A small image embedding model, trained from scratch.
Model: norm layernorm, patch size [8, 8].
Training: muon at rate 0.013, batches of 256, held-out accuracy 89%.
Data: 88335 training examples, 80.9 epochs.
Rows from block 4, named by matrix and row number. Rows with one number belong to one neuron. Each number is 500 + 50 x the weight over its row's rms, rounded and kept within 0 to 999. All counts start at 0. Numbers have three digits each. After the name is the row's rms in percent of the matrix's.
# gate: MLP gate (model.blocks.4.mlp.gate.weight, 512x192), inputs 96-191
# fc1: MLP up (model.blocks.4.mlp.fc1.weight, 512x192), inputs 96-191
# fc2: MLP down (model.blocks.4.mlp.fc2.weight, 192x512, transposed), outputs 96-191
gate.358 102:480533418511396446480511478571449413504467572482519429414539530443461576611515466436498600480479541516489521520512584547515485483508531504525541484484505555448490429529385471529495506526528455523426421603504506446553539540486488471484456515492444555533361582530479472540476570547505469508
fc1.358 097:478549494482430500480510592601489491476545449566560511517541567500535491407510531431473466485539493458398350535398518448469439506547482467525529560541504565527494548482433455431552606552538576580555505519463469550436479487570534545418526449453545456476366488508471493574504537451527540542
fc2.358 082:435459445505418474576513533544467567536534488457534426542471530468410472527536535527533438565564460492414491470532497516474484485528578434562469460528485465563496623530595575446614541467487483442461491437523464473426449511455543548441532491493572478559430474512564552462503527531540502570
gate.359 158:526477482444505509461468499556546505520410421458469499485506501546525455467530535533389516364513346441512440531469554564492571475476475562526485534405530431500570538637384553440502511388531530488514470558508512450517599503481529467493448498494570533477517416554548484573485488495526524538
fc1.359 164:470513588496479494565427568448473574551506470452611494493592421489553501441414568496504536500571423438510461436484454480471511526502367513468470483489569498422553467505509494555597452489472503516561516431540518507475495589564445542432492447472532549546553566551460517512506570496448576523
fc2.359 163:530386580475487581529516559577508458586476529533608483465554532496439557525475491556492498501424497463437503443451557529421476499413513493375539553551531561534526452483527529470505464468412456510443510512577572507474544494543417433474484432471483484453597495500525533487544428587468562513
gate.360 012:468441527556501627478522530396468481577446513555566495529535560479465425414505527504541511485517439431531625435562462443392453433491558478435471553536548530500498486400589425476429443531422532554448496561544503447464560522512488444526498548451484539459407508465532538524525534493416570437
fc1.360 011:460524440490459490537453505488474509544526533534579401552487536462464506445444529585464537515496488476549550557504551549441508468493576484542544446479522479496502524446548522522455497389465493461425432564414486475572563511484503425469569532476457510589393404461528601521444421420372519541
fc2.360 009:521479533481483521565520466519519567449428477545486432526437453407523503408489490457515484532455401455540572499490459562512536528459489538549577481523490520423511515479528485554615491522541533581507515585530595418473434561502479477471398601467414541476566538446471540487578515416506578471
gate.362 041:438407507461539509523404479443516512541556451573480516513497470444497413475534514412468506524446499464538558500558469373577519530396492471546480621539530540429534507454522481493530492492486530513574589409543474505378473487482532474431522391486510472418492500512444545514475478504503456440
fc1.362 046:510496444508529487475434488395529569564506423499488461501474568563437409539463494548468511465512462492550588545479513443506422550454550547455546541462500525355496460466566513572454493530445610426545491542459507439492493525477465495471519457490474443465395457493488526510477579511602582433
fc2.362 043:414542570468535420541530491547551428435547531404463572473416525490495505551479487482504561495442477556486469541504549564500535653529520501520389480445581513543560524515468386488536524503554500499541512482513544508540562503554498373409527491435547566475546448499528553488584615485463426490
gate.363 132:514482530529367535532507526437419516548504439496540483512463508440414499504468458488405437505543568595654517538500497470477615529499443494468594474503500576560545517496441508548527445473487590515488493469467467468507517499493510524558457484407495456493549546368446493574613479561533484527
fc1.363 139:534489569509436512564473497604530417429396560494601438540360499606538401567522552437453479471486520493592491435484539507546455508492498508490457503522565527474528434511504461459474558446468377481527478502550510475518554470571557466492447469463459477497533507464462452497382501504426447398
fc2.363 136:490450558512549532541456452519493477469520584443532470618551541611480471496501476519496507494546557515550576548517551576525511469441403493491455497444459505522561541445475482487485509486477485507502519475505433498501502499464452474462571514436548530485448460391508521540420495438517532479
gate.368 152:524522519480452555542362530500448519515521505538447542494492478443479451514511528471599470423440487411424432546516507541468504596516491521560470397538546533491533558590491608538522437448416453619487538415539546547537475381481505549471570508494470461568539460539582540478450413489516494500
fc1.368 147:527477489425590529575489569454432418460456486517441549531479500484660558395554546447453531507468548485438491396509489526473493542504491628528516452482446478476507477460438534479536535373521499471479505479490469483450476558465620510511513453407510499546427427584474450476518496534549500546
fc2.368 148:540567448512575477486494540448533529496513606495618544458515538494539434428440520478499377452478488398506517541577425442494482514456437513559470494549513486466580507560556487437510475497536579513519441570423599499491533462518459610376495571460504507468490441544562469466512509590458588506
gate.369 174:445424450581466372462574538527496542486498474601459464410455456506523498463466510510538411560461580550514522589519491500560450539479456597506564540505476575498409479573467478456527408527525505510514473516585503464544483460447470458394468547589520560489467490473540522478509531540537543508
fc1.369 171:537530467554511572528458520494474539535565522518508471547510475573434504512503431407411469514566498505485485419406452544496571446529614454500505529465364534538507522509465500469492513461479406369532515435452536479532471528459522585464586514496422518458489531532545493538493475461495461466
fc2.369 156:619531487436490520520480463416483516463486527517495523519512542524479544491483575421479464479437585492543427594426572532636495469449530539384485486464495414554521590471528492514572471525489485489458517488426524505463489532532603518442471502547437456439509579541611464535520520557491387422
gate.370 173:616493415528446461444439486512549540417464517451471520495532563450502412551580497429508565565469454575569494485559470517498436481512461510529602506472467497425466446466518479616511396550508543535464427529423572503522569480447488427483452444499586552560518519508460430458473593438507546490
fc1.370 162:461492457512470491406549512455447434485522445490589540557474479561515490500462475571517497378546594466455459564467443530537471469502493547529481508496475487465479471559427429435490610489527496604542423468527459504502561492629472645433523468539465444497467491579508477499502403419553482445
fc2.370 161:447632534486488526613524467559472500538488493497627503542469426401483447498482481515488536476442550513551540519531583511588493585476558559440536486489475489497498435512489477457693557486450546535533483518545506523553443572438520531507484428522518511467514535525490429579417482558527488471
gate.373 169:597599473429453522376501544558436444469553451541522581549515568439490434491573473526527442389484525449431646552562547513472538439482485460493546476447531451412559467470501553488506398433465503538493500526542541493528453436477434459419537498516505554449444534497518473502470485482562585503
fc1.373 165:423471477556526549512451474554533498499451478449477511372565524594571523471435420489581569614529454530618485529431494464541533507600503451536562457571555481561524495564500445640455519519448501481532503444504504578542561542508457485480485473540505534437527502483517435564533494341467568497
fc2.373 170:506564495504486536479567478473441501523510442462468511473531469462523530565439509440476561489518582461450404518536624552579549498377486551398506536450542566543438519524540486489582540537514424432550534557483465497518576565536513504476537403604588542502451452509439497459515419461504557460
gate.379 143:565511462561504522507550517564456517465543450527457488399426537481549489670532547462546436473532470491549447526602458536480483393557399454511485560520436418561493438460506464461622498484491564442487455524545534535494506564519390388520649466533486485591437474597547513432516517501503487578
fc1.379 153:464540483512475451587556428463432545559511576514479511447532503559584459534504652496571438485564453534449459397510450484535499433566553523522496437508408518521473444422501579543520501478482465483576506449562545537563553588497444400496557513606504567526432627543468465519487554395483471452
fc2.379 149:606437561538427512475520400568466480569494492465506430488622543511477502461559511524484453477519546486524535535528538490525434589472572587409496562606526513506443460564515486516367477461598482502501490543519473514496530506625434530442534398453471488507516450501610503459494591605494501424
gate.381 086:485551470567441473434491425533509525506576421534534489449485504461525521482565500501423464466539517433402437515458523518430582504426487497510601487552460421528461459520410499478503552434543627555446369511560436495458550555484465526547548407537503424518519563536534429608535534483540489451
fc1.381 087:486443470583391472477498499497502472499545537574478465418524494478501530473553502516392479487537455458506416446455558493509523523427499514487516475545481465521553433477486415513552556438562559531436667438476390503456584528517485513508564491552495465548537495489484406547518564475577553476
fc2.381 080:450524546508582496550527525576412528512516380405588517503427529532461466532531485515491458447493506470418454422437464527496527526498583512547540459524469375567511650544476500517478568578513471477442445502384503503485447509434543522477476461577554503440543606465650477495495465474454522525
gate.384 130:484514532508507508575528539620618543480518606420546480488489537372467567557549540500532457430589572528571527456458557561532475515528565464471466457561537490497485547515628450391512559535488444545447553531453521444526455531554534586562544489474437469525462499504424475524497405500534443420
fc1.384 129:504449476542492537509470504439403490433619433445530581435445482613547481465398491538396501434452602466492526523568449489456574501538526507495521569438591597486533577444411469474443417521501448474513593443465424529552453432484418529428406546418581500429582534452521566540529509541537493501
fc2.384 126:477364395576505560528490547494559495527537553480443526364487556498546507445553528456553465464424473535470448456525476505513514507518407496495530560489598506487498538441468532471522499538460468448567437526486482520549525554510387486456544509580468483498516510446498569462502625522544491483
gate.387 158:594499472407477533520554459426475455503457448443527527615481449535455521460491394554484554489497560565546518471540576503501499504499561374494542493524554447496452472485502399483446557515528501506569482422499450488498549400513466554428515487481413520435473499498440472546507514502528506530
fc1.387 160:491579454434500470565504445492526499452591450568452555429450541486539423569419457549486548488499594428552516421579507523478465462509559558530593442391434508546509456545526462429541425575461561480508507484409473538602438426441547509519531482584541509527440468428423564480538521543523560540
fc2.387 168:479525489500490575486590408483600502536540400476451488535521548483575474475545571538509502481471430568350589544475478521443500480490501454423534506397419393538552525501498530462582521548544501497458461456421509503431529506448508495484468525527480486561505443476459497540530478525530467569
gate.388 179:445462560598514511554480481506533345566490573473567552600460457564620488470474554518532502333499519482498475445467495541488579442538538486503556543413458591551421570553526500489456543497440476508508515445569419412466543502438449543495524473512557443526498556461465426466568545481509605397
fc1.388 168:443471583501445488569435502490507491585486422534482604474483526509540460504604540484460560496489553462451478639362501539444614585495508562505449488444451453604573556452498500586430492449531476508565459518502426598526590509391510504480500436503543471584494605492529403512562526397500512503
fc2.388 181:477431429536366486407512468460507504447508584509487563495532530467471548441431560480493489456458490519542369506472505545584391494445518659444489510510476497503473536563514449373494523525379473518536483490503464482512531555480430514516465367403453593507466425472572504482544480391511541404
gate.389 136:504477530486550548491504462534544462568521502531549454405504532617413435505497452446418514522585511500501570499493460445423535525508443476511550445435502493533509603491426415523449442524494523483564498626482455522498469541388514523436505402478401533534416541529521511588529559530520534589
fc1.389 140:475567430485524431566429616506461502530481503542495589445497457575532493467394477488526541445466500448446377504544517456491531522505578525498516495500504487571536608480492442508563488573543508553494491505509575529497554375525530487499399370396530564548497473511553440504405601533478583490
fc2.389 145:509560508464499519542464478497482494496464606478451539548549619423514510465480536506544536459559533535465488443547455537494550484539507502453544560526422528533453440512534534463578466489487493517477537514469584564549603467449512567408637499504521589519443581526431518513562499422498576434
gate.391 006:476497442541436380491573500592507507430530542523439455497462516448437436562526555527400485516446461504531489463519511453456409495432591582564563466544496430524535480567626483545491509501476501439452485469541493405471554523455472516532376546487499442488509478553452470486516469501391517507
fc1.391 006:487488421557542406478573508612483529439583515454527452520556474452448434479514503514375511557475500514568458489526516471494430477421563586561584471583489351547497502576628502522433544534492502481474497481574502393480566540437423513561406522521454464511474477549484451474563474500394459541
fc2.391 006:474521483472541576511457491437571526536503550515445442488422507568476496486529378555533593414474459480450513423498593565482466516559433528400477541490419484525479532536449599554524524504601474460480522526508507516525424497428426471481477499394444599567503531448546516608500442441482426464
gate.392 175:516513478491556487440518476475583440496550422488512557486490479495416546522481546484531424457496485513438378450549456479493479458460501462462540535511426574486579519475442487490389511517477500483524489455531458530432520541457506594503567494538430537415596462433591536535415554622569516532
fc1.392 170:541489501458454458456500516485432546491502430366482548459505484474563518463467512547543426530486516528449501493482459506385517496521478421504446546554526507540494523583505539490370468582534520462477572459336541467538610459507591459466522510522403446519511506477503446591490424483567548460
fc2.392 174:506549534493515611468376515408483479410505425530381458510528385474459486469453491468469487461501511435556507484508507444496605602519516550515532474480419563427434478449430531512515490532487488469505505492457537505511555444486533514521541419513492628550433528561625460497481520506482511419
gate.394 164:533424468452463516447456459545499577481490555493498480550479517542447523482501521592502367467462470539509530395555481492454565401428471586493463461500567593476415509347498548507528510506470519495494498573611547520494581545503517502443495496525465369425474526519482593490474436477492586520
fc1.394 168:518499512549475532454436585481474494428504510521518556444478528488521484569523522471563459509533510456468419459348603491426503482513519488486517471500434444545453465591564438443470572509528469486446538512511495473495553522599459507429475527566481521471571566463450491520512541562496479481
fc2.394 166:541422503532583445577425510455457487520477470501417422477467528480503519566513485550502501430446659512459561483492452425399647426532464602464502526449530562521438593476476459503567502489556505489520500546524529486614456445544405530512545460562470515536502492485420534492508537429514477458
gate.395 146:586470467464398411449546488477507443477567459564499504483512568564465428517554493568558538565556429464462455525481440602488517490565503571560522515455539598442532574506465520499483520536533413476518526509550519457403513360495487535530454469558474431572466489512426498559518419503507532521
fc1.395 137:509508469474581508444585557511442468542506482570398482566545537570509424486461516502520537523509410482447444594512480577498512543525472585512480514531496542525591560529438493431522598458519503495419547523516582493472475498513444460445477425644552444480531458582498449570457482486552496473
fc2.395 158:395540552467516546584460509502489457575522472468515468432455408480507468486516563542511435485532450458498463597528517487431388554510476535504480509569539559561529571469531499518520544460513543556449442421425524503451495433556535485484498536565571450548398572351483503393503542470506464438
gate.396 008:467601607427529594521501434512513440564482482452484430458340485477448494486505479521444464524520487614486537489576485447491515449497441498526515428488560428542470477469499476449476511576485497575570493591426454483535487586470517412507452482448465469504510471511480526523530472490502499413
fc1.396 008:539512417533571415457532579520479463456563478477519513487605512511559536488507616513465465492512559459514463471468531588472418500553554480479583513435533498438550502544492463545530540481455552340451518467558506569482523453529503497502436484513487552591512481448530553438500558527496446491
fc2.396 006:575422486484482406472436488485450517478522450413547495493525437677437519507477528568466542499398592382438565482506490514469588436514498513497448513453455551483457432414533472487463528409547585407469524518528492444615411484568464504534585478440615515483458467493535486561470503526468484450
gate.400 012:472498485504499506512541555482447493476509530503438413546478633572459577459517496455418436471518492506457459531507511596442552544514424436582560407537404476380486398577550570509562515518396532452578507545559466533463556499471570510554422461474412439458460494479486551464539482572570533549
fc1.400 013:512459482484396522556554555495465555565425452463494468500473619465489554499499515523483484466417501560555507387490528572471490529620426476447561480503539382480549500433473421521473561478450474467473511564470489516524481492492551421526539480515540473498414441476502556519584474456572445561
fc2.400 012:513568475504477508495497523499522516406469561402438484522490407437517537505516409509423452529445493516517483517546523501477534462422436418445378519489469623503543500511510572491579535574480453499429534471539417511549522481517509549551549476497566484489575490377576471504553454493404525445
gate.401 126:552459561536578486546418490528632480507536487476569616464459493487481515473497563484438497491515516572422487441458518445519508490500465453430463431511475535417416533525542429561552494571503567445466416519508435566514495533473428484479418480501568485555398438516503478548543557426434444486
fc1.401 131:470572442486498535457467547411527408528454509564501514417507534548502454529485529491421385538488437480586500556553496517470559460442603494536479481481458493576546422556473479510496509442432441569481433524478524493533450512556517455527472515531495531447577357490554472526481430562439570473
fc2.401 130:566579490525359491492470468566504535589566550542605538546543575487505569425550408522485482488515489441518592412537442426470506477545500492512487432555474542425437492514498527444468491457480459482500487496540526459455460584461541477470415493461566530494378503535517481538512532501424525552
gate.404 143:455533611540484368537574567508553479559498513434441559554472507465429559593494466531504537454479569500434520481579491445454541595552524507501522417405520396509475508486423450531528451470491494545406584501446454537531509471426483522515580634473529541516440562445402461538525559470541468446
fc1.404 148:521526523450517520493525591522464575504427509538522503548506522625507525542517528476544464466517488569490562435465532420408538382423503422475508488499537566501460512410456441510528498527529491510439482585521498501465546449503456574420444596464541565601508463509487546491619476459510482428
fc2.404 150:590457395538492513511552426473397553499493509467424532556542495510554483528503523491480525517450428507497506505492490504508505508468481411476517495349391503481507520487522452456473488543549608561511498475480469482487608420540604468478509416424540516671582589413509495507599483560471513475
gate.405 158:524507561519457518512511492520518459503425563531519434484491535539451424464512423532436463526445531463456473443628467475427485425637528561539572471485535481421501524497521466488523519480487556494524496460510502538458525543422442431520522477460475539454485506429420590409527495557459498460
fc1.405 161:406477419459577501497516513551363523568546454559521473524575453593469468485475501487508496525549582490415511434516479483558538416490510542504529571446564540483515527530457535549438536487454526523483515429431521486454438446495548444452501471425584521469522455537509585557522493555508574457
fc2.405 165:511519414521483486468538563485472490424506466547596545534582601486514542486449437405504473508574513534465450607456436472454505569536448485570592517492488527450393435436542548542477461410486494454485507465544445570554524490548469532487523441540474580524459539492523556503503527489509519551
gate.406 148:515515546478581503462493500493426613583503484504457572542432530415555498506468554484539439562549479457569469478540514441572418451586449470495457453455545444540570517546456470497504542395448543597414500393519463520509492543623427497492543564472495489588546395567584540545497459534465466553
fc1.406 142:510527563576532479509416509525490526425443450516572535602531464546489505550436546492511493532592525544410522453444516450493460432532591420450584460535427404509461537501418461458560467546553515423491452556418531458566515450524520513587502622502459510476485573420431550448472507457583482517
fc2.406 152:537473423453602410507503465480475500522495552528429582522448483524471480523406505550491468488467561448516478475406513501499445545529451529497452498376490418514577473439533580502454510559521496473488493570485548513471520399450522552552515490612540396572445505464541548462521495471506505466
gate.408 153:464470474549509515528546563431503397511568458562558610532499496398543462461437552509550476488451557539556514592543546538515494531504489556499457437381524526506490460461493529488479496472564547582523586502583512487494550450468432425498428483559540476511522577460504550513445475468408483460
fc1.408 160:467479557529485524473590540562438530477484478439598439517480477546514493484518494537463555513536561482395502593479509488497450513467443461437487543486504521523363503549547512488577361534488452540513458543364504580514542441442475511574575549527457576591541468544407452542476454610611515516
fc2.408 158:530503414521541531538430508534521419427506557525525574439443574461543507565560413562463542521473458511379365454491431499552564508570523523495435518536430435474477501555470527478444496556442524490486498587490564494470458430518521605531576529488427448580483483521550475642442544505490478551
gate.409 130:476451471484425405512490550558497521447542470502557529577460422559414443494537508518410571485483519509532550518495445525550570494455433561500476371534535526484586528513489528578509535482579453513544558584441557465511525519520501500527581376502484556494467506491503461429447475536495485466
fc1.409 126:438533510403477482523509568566572539395445523541510475449588454522497536582492486523452442490473490516565564514407483508506576456515490460499499567455498568420428531509448484523496477473502500492438560558365491477427595518632442560554534512484448570515463449471463527514493469523496497517
fc2.409 127:480505521501493473468566575513504479527463419536392466593515557450521485485448529512435463521404495516599559414535528493510476568501524501465507457512538538511404493544476463521503465548408565516523518502625455555484464549575482481542490573417468584510466563511465488407442468492499499487
gate.410 153:479560460410530514469430578461467485518593571549525526427575467478473478470539517486572479501516503534420473462564519470512516504542548392528463495511542511472584515520499555442449496461516361525489549511516561483538455519523601406456555521502458402492521448558519426517473493574470491518
fc1.410 157:471562425467527496504470490432447536512481504481401547490458484425419460535586372473452408568540500451456485521587505482539552528461495504524589387479503520458595537445490424461475383497574511598555564541455462534590464434574503542553480502454533513552512608458481587473483526502528517424
fc2.410 158:529489470496530436370470535492525493426489547534504532501474533520558551581470514400526604503519417500505511596504461493600449492527472544449410537518515539449406504509571508468453392532475468480563473483464505492428367457474561430496515534430411515506531486480465506368511500437470556465
gate.411 044:554355438482515563466447495409464537485454536523524497539509549455557417558554439552378528487483499442548544527451440502560546455473568450492584505535485446553484599395532451581457534514478470543527644520534548506566442567536454526519542498590533485512517553500497487483447558466542489485
fc1.411 045:556389469497592450442551511431458440481519533548497487469492589486548473510531485573474525485459551462557606596443431491504490459538509408464570547474482477488512506411419469534454536574496515550483478521521554542551414548462496479494486515573468494494483494464544466510478570550497525551
fc2.411 053:498504519445520387486475410522449433526421560506440478471459497474530570499569554483423472491582474601482561441412553487497468402511584459609571521468467377634490531651513551497498562429401523531491472514463500521494409566566494483526462470468501493611533450478602549539511545549511401525
gate.413 159:436472562554528461491559527441428474585484537490571486519428432466444571451581399416504527513571500470452516484495529517479517473546529466526456495458462559457567484578456496454433473473550497476440469447372487474489422561526585488451570534513543524508410518467458517347504565532411614479
fc1.413 162:427540519539433469513474510513537450488554465507368471523578499458502535512447544400402455521410537575529430446489522512441580530457474567502553501467499464500493438449560460516533477434535521546493491495599555590418502483574488557524463480537476505455481495605437455578530468439575439468
fc2.413 163:496485397497566550518486455565475502513504448477608513489537479443435405466485549472494506479605450417486484465549551513482499505528573603510528513446410491562524490497519477527502479485519541567471540476473396463462466550491490582468456544485431439534572579487530481492485403445462502488
gate.414 137:508526445550531551495530516478543486528541609554515361437566475501479477505622474544515518512539438491435425470455461489491557534428521500530513560463491535492338564492504558600495495429469513505523494605461460472414524549463397422464485521495470420543502527537462538404500538460443571476
fc1.414 147:476551551440461413522560473531376380520486526658455403495579447481494421536614473472492516485455470591423544505531456431476435566529503462561423531552485568458545489459466537469457528506507571470447529479543463486480458602453431497547494489603490547504521470503507431494491536442513498567
fc2.414 134:503450449479552534544402543517541496396521414519442554501576479492615472490484508532500462460425524507428592562445483441517509553556627548538511440493473606428476537445450432499598466496541453419476531475517419460496560529554515529442455477481383499559634491503523492486440581521496404515
gate.415 101:508478468552426566476476528523448476419393491510516479560542480589516445650535483407546525536573512481497580505534479532371565506529465428483437561513511538486470590490450543569476530454533566517639521452526530480450491520506446559467472403495510503568550560528517485516539532505539556465
fc1.415 100:391475427504501523529561488523617449408422473410458487510537476509599441466479537560587502470482451472537405464431553592501571542530501512482602592515510523504433522448431552507451533441507484507549548500519499423536447590458624478527480417547523455511541464489450530537492398490504462582
fc2.415 097:550528465440447430526494501557583515541505573509445596456529564517482531514423532448502539490494450485512554516552526487534486477571338468516506474506507602435516424563590458501611500461490493442583568489544470523488449495505476539581479505546493447518513534523547506574523487557473526495
gate.417 150:494463421570600530449500436573524442546381485521480645471462610471459467482530487496606469566502524524463422464519464490472391559510538528470527516568480453475519422474483523432502546553513548473485481502623432564445522478429473442472493510499450522521548543487406390497517496493446491528
fc1.417 149:456448498511476465499584450489470469424542424530432417446472632410522544507507418526514450502502499447515517422483462542454472564470519605489569542509551458476506501538474544510541542555450539468498567507501426499474608380430546511581451503579450437470464456560456464461539452489466482515
fc2.417 159:504584525502498493569556434541539483522535390469560501439456560563445527492565632510495475588528520429450615509586477524556563493537448501575404504377538572453514550588468449537521421532541440518450587504503523511560521389528537405427488516535363434455523483480538477561536512497486388473
gate.420 172:451508522487480488404559506504533503582530544444531462510477574478600442442443404427548548532524588475425485518475557471496443535544459530527442512499465502545496511422400493515439517450568462586494545500420607494464455561507444493537500593514599573470487513484508501455473417435540474442
fc1.420 182:437442515495493473693530438539551543576506530453488443478480354473523474453424557430552479524469486534516493536500399484392639524529536545504547524482520490485500513532480491446397540555508511509600551561431533422507586465537504529511450556524486565455509518605524495464520535455531435548
fc2.420 168:442508431527546540512502423528519496514524481489526423447495515497517497597535499491501448454555316560529451504471550587526521484505465513585473484527442440445500411519490505548597500538465474512491482483487575489452472470468489424526502594402520507493452528514455476529400519438503492437
gate.423 168:495497552545412354519472494503562475628456554467571471441469518437519482449446529559520512600424466470454462530534546531506514495473532459474506596503562459541506483463526588572545457520440552477478481502484423466517394536398506439447531436471481516553533476485497474493482547459535513436
fc1.423 173:502450380456572494517580615452510493471545349492396480511564464560412491522472565519480525441560483517439515519528497516465484527536444482531484516464512440550506513532506406489478556494534447489544550517465563528452625485519485450538492571497476458450523491502543532456541551532524583486
fc2.423 181:530541456472440505560529546524431480481516527521536487524470412528533419461609529480503539459460518560552563517447374485422471463540582501494446460536471476421525509445513484469529487503491524463490507475476495496600517561577479489576550542534588546502462553443555491449499545374553518655
gate.425 150:610525614591471486440506549473484560491520530515555492395553520575535426490550537449424464504602486451575489482434455509538462509456527464491520433484589459503492522559522617533447429569554531408454470470465453461459501494509457566480583593411478450497508479574549626560476522426456550531
fc1.425 145:518508464506523463501452467481484386529474420474483467493412566511414511579565518539611593540518443456454546500597513534552500465566419573526505537540481485539485583505480584533516492489463526445441459546519518498351519488501552484539529423445442504507437442470459454471428529419531487491
fc2.425 164:493516493554457521491511564431524506463471507439492533514536423500470524458500555448529500495631542463476508513539597493468566488528591487549483412638567516541514424573545558499480457480432471502497560502476596474521530520516607474437459493533501420538499551480507497526540473488471497517
gate.429 172:479468482591536443488593561483562523537626515472510495427486510538516526600549501549443483484543504550560484553458427487586504514497467552513505511530427442413525451459491472519525578447604504446438556441540442410497544479575485577476510505444493567510446494550458528454501578481451585464
fc1.429 177:573517461458530560529476511537449487540572472430527506529536595501423571546591527494583497493451504535498459636469357494444546416422496415464519526595463541578542515448477474487453456494586480557537477490524519603514481507452506501597512456452429460540510496439575387467458505549504521482
fc2.429 170:523491536496497399599537622547517469428512513496480463459479405514486413447561506518496539523488525541531556506518617429645460469393531469541489494553488508507569405582531489471640453505464434477508530467458557491538517451492507529505488463533531423471514502532471497480485524467465424362
gate.434 006:395533558515471508479571512542485559508480529529531597481492515584483445560505552474475431544447570532503443548506490441487481425469419485506461567552393499472499459516470452441497510503540500454354453441453441423538537421493594437608418446532556548542547503501456446468520564424450529552
fc1.434 006:476471549509543528457577583563523520481453491576617491552465499566474501459447399435455524569529472535526549513479520383513446540378397499514486517547402439511502510522582487513460545543529488483543482489458472472469549417449615504559490520547595539438544443490523458543509647489466530529
fc2.434 005:417551529565454533456570534523634457429416464514444522594523563623523542540589537526518513440480419540467488469539468509531452526545536427517531514532449519484399554452531398512516493521490465498520507558482498569526484444491471584390448494475568584494430504465564546500562498505554453489
gate.436 178:474513542472489513609466508495499418562459538482577411607534505541497482575386438502509494492530503553495524465472490473524415417527467525481527422439558579426528483522538457463515518411503493539559498430482495516539519538496394421474516438662530599516507480462516598435464528477533481540
fc1.436 168:525553410451529427498522508483504485567409493388563481516525554504453434432410400472516477563559468424505519478408531489540518530480392531477484455533485590507481497475474569557525416421508515481502514482500443543549444568524390529529565515509520517485538496596478524616436458504508505444
fc2.436 168:504608495528499567474502525471491485417502458501518448517483541477522495496574504517457508412541307427541518489534519526459487455418550564462505489516513519565451537481519507608470528412576471533495508446494434511493559418485406519508481499576571472446546531458494493512545528645501451496
gate.437 148:561524502526462513576442460634521483512481460579520462534581413491469599533596451463544462490504552499621435333392455531534570492534489479505612471497553427439476445476458500531545580512357463469470490458559467495480502515531533446487476552548450478550451538432503489560504463478452374516
fc1.437 160:463430563556498537488535484474511580596521499534554444526476408561445483591517589484458504486558507528459394569526457574389505524494556570483467565459501445413498496507411500492506482487433490456494508497386420498436563440388497532498499514534546527484575348535471405466517543407447503548
fc2.437 161:474534453545518524515430471496508500509484443491500558465456528479494515462374590500522472573552564405514539499506467503522488530543635518516458479555512554454477443561495504574420532479528584552508484522521421495564529453540474523511465461551448490646522540551491480472432505524498479566
gate.438 137:508397508510560470489454439516583510508509451429444378601509465452517516463444431479485560501626499454505521451491509533540485462548463528490597495440478563468532574446426447556524518527548503529525492545417484453529485543458459558452480565511359584497552415490443453502503428495430486571
fc1.438 127:490511531469497541555512621473483524540498547566452449482480459414447512434518519567489507540526524517430595537493464494507486455475483502539504517513531507346479489554570418545439558473422535491456472468526526436494449449573471510464477437540492554554601456477451509435502467549489501452
fc2.438 120:541542437531506427453477513430526498527492443508553469455480542486517516442536488444480483478435522555551478535454421526549411503520552521535435524563391497434473554520518517517537474453452425526510407484464528503453522446518477442417508499561500496496493596511556479477549480462498301438
gate.439 007:434504465588505560519533599456515474512536464412486424467492459559547518490481517540635546521521458501516565530510542464507603528507442531466426472565529491524448524478553528504491608488422540596479496468433435498461435451524578440530481509519417586469548599512496397487560490578599517488
fc1.439 007:512559473460552522455532563397562399437554488438483463488533453391453453468468398511496574497505481509526643566580415543468539462355537520517555543493498514414560495465491521491447503505490521571444487508466409506504523512517493553543515513510563466490506630486472450496571490465461573448
fc2.439 007:508442504558585460654444505355488441541504567539427546570522575500473494542561524377556527564559415557544497457491460517452501504505512450556468544562607528435500484539590569513457491477501558481560485593500531518471567526454472344498509559515595528438470533485527505525517567514409547462
gate.440 016:516529538468448523473461530395478528519541543422540533520563520656535522491491477561477495473525460510461590451486493718522531455553461526536546504565550508468453480611484369516522523402527413445464407497395466446577480480499578492537520428472561473493489616473382467502544543528464447437
fc1.440 016:504550439462471541468495549342537617535497446573570573485432536523519412546457480531509537545499503506507542516530516568518479465562484544482571461518421548476451440455498504533508449527535400432421381402515526496534512461498609390448470505577483418485370451549479439523438536523540553482
fc2.440 013:495496481542460481622460465506428498500487536532384513487537573491507437472501513579527461512532539494509487444541553531477406452539469396480509402477420435537483518512498528557488560434455452573564575525526483419569435530512579419484535500507458521486484497412442547548559535515521489458
gate.441 141:445531516502498505431502596486520521579502529437531467602522450538557529503489449443592490493461527436508591488515439451485500464497536437530563473500471510425475497569500558536481496510572548602417458514540449509555461464530476423452473540455468459528404454502525535565620555560461466510
fc1.441 139:437505484520489553472530469499499544547553543702436459577413582539540446475363482487475453420440460550380499473489440459553499464503587441560522524476469526539434490491483426436551483532531584454515460528464482497518564583507450469504448424584507558423517444546545489526521565486468432514
fc2.441 146:458473491497407469521452529532477528534476387530473478569483429458496561528578522487487392471479443579509485467549401462492518441511517496539530525520523606480448545574521529512583471479462537483459521456459434497430551461520501497547369559528491445552429393509494533491453493504464560478
gate.445 172:495472578510466472535512560442484562433486454444505490479526507534555515506478600464495480536513488534468544431591527523607508531513423556472413475521500494559455488475442456462508520527578558446474494515557540496479558471405572479502602525506489524426540497441510532477524456527401468463
fc1.445 175:516552590542512519490519483555455477490502425475449445452447493512390478455559469462464553512467482574461511493538484519459502466466431441523478466533597499526473511563507579519495456487526511491528521485440502471561532476498549596443526459492552396507470505511487491520478453400579596491
fc2.445 167:519569393522517494422552461430525497516470529512441560503526552525526357553473519388534467493501416497454456483525466545461533370635524454496475515392469571514378565441502484472473463508368545504509492499530354487542513478486477514404579532635518476532437502488569524475475604525491502508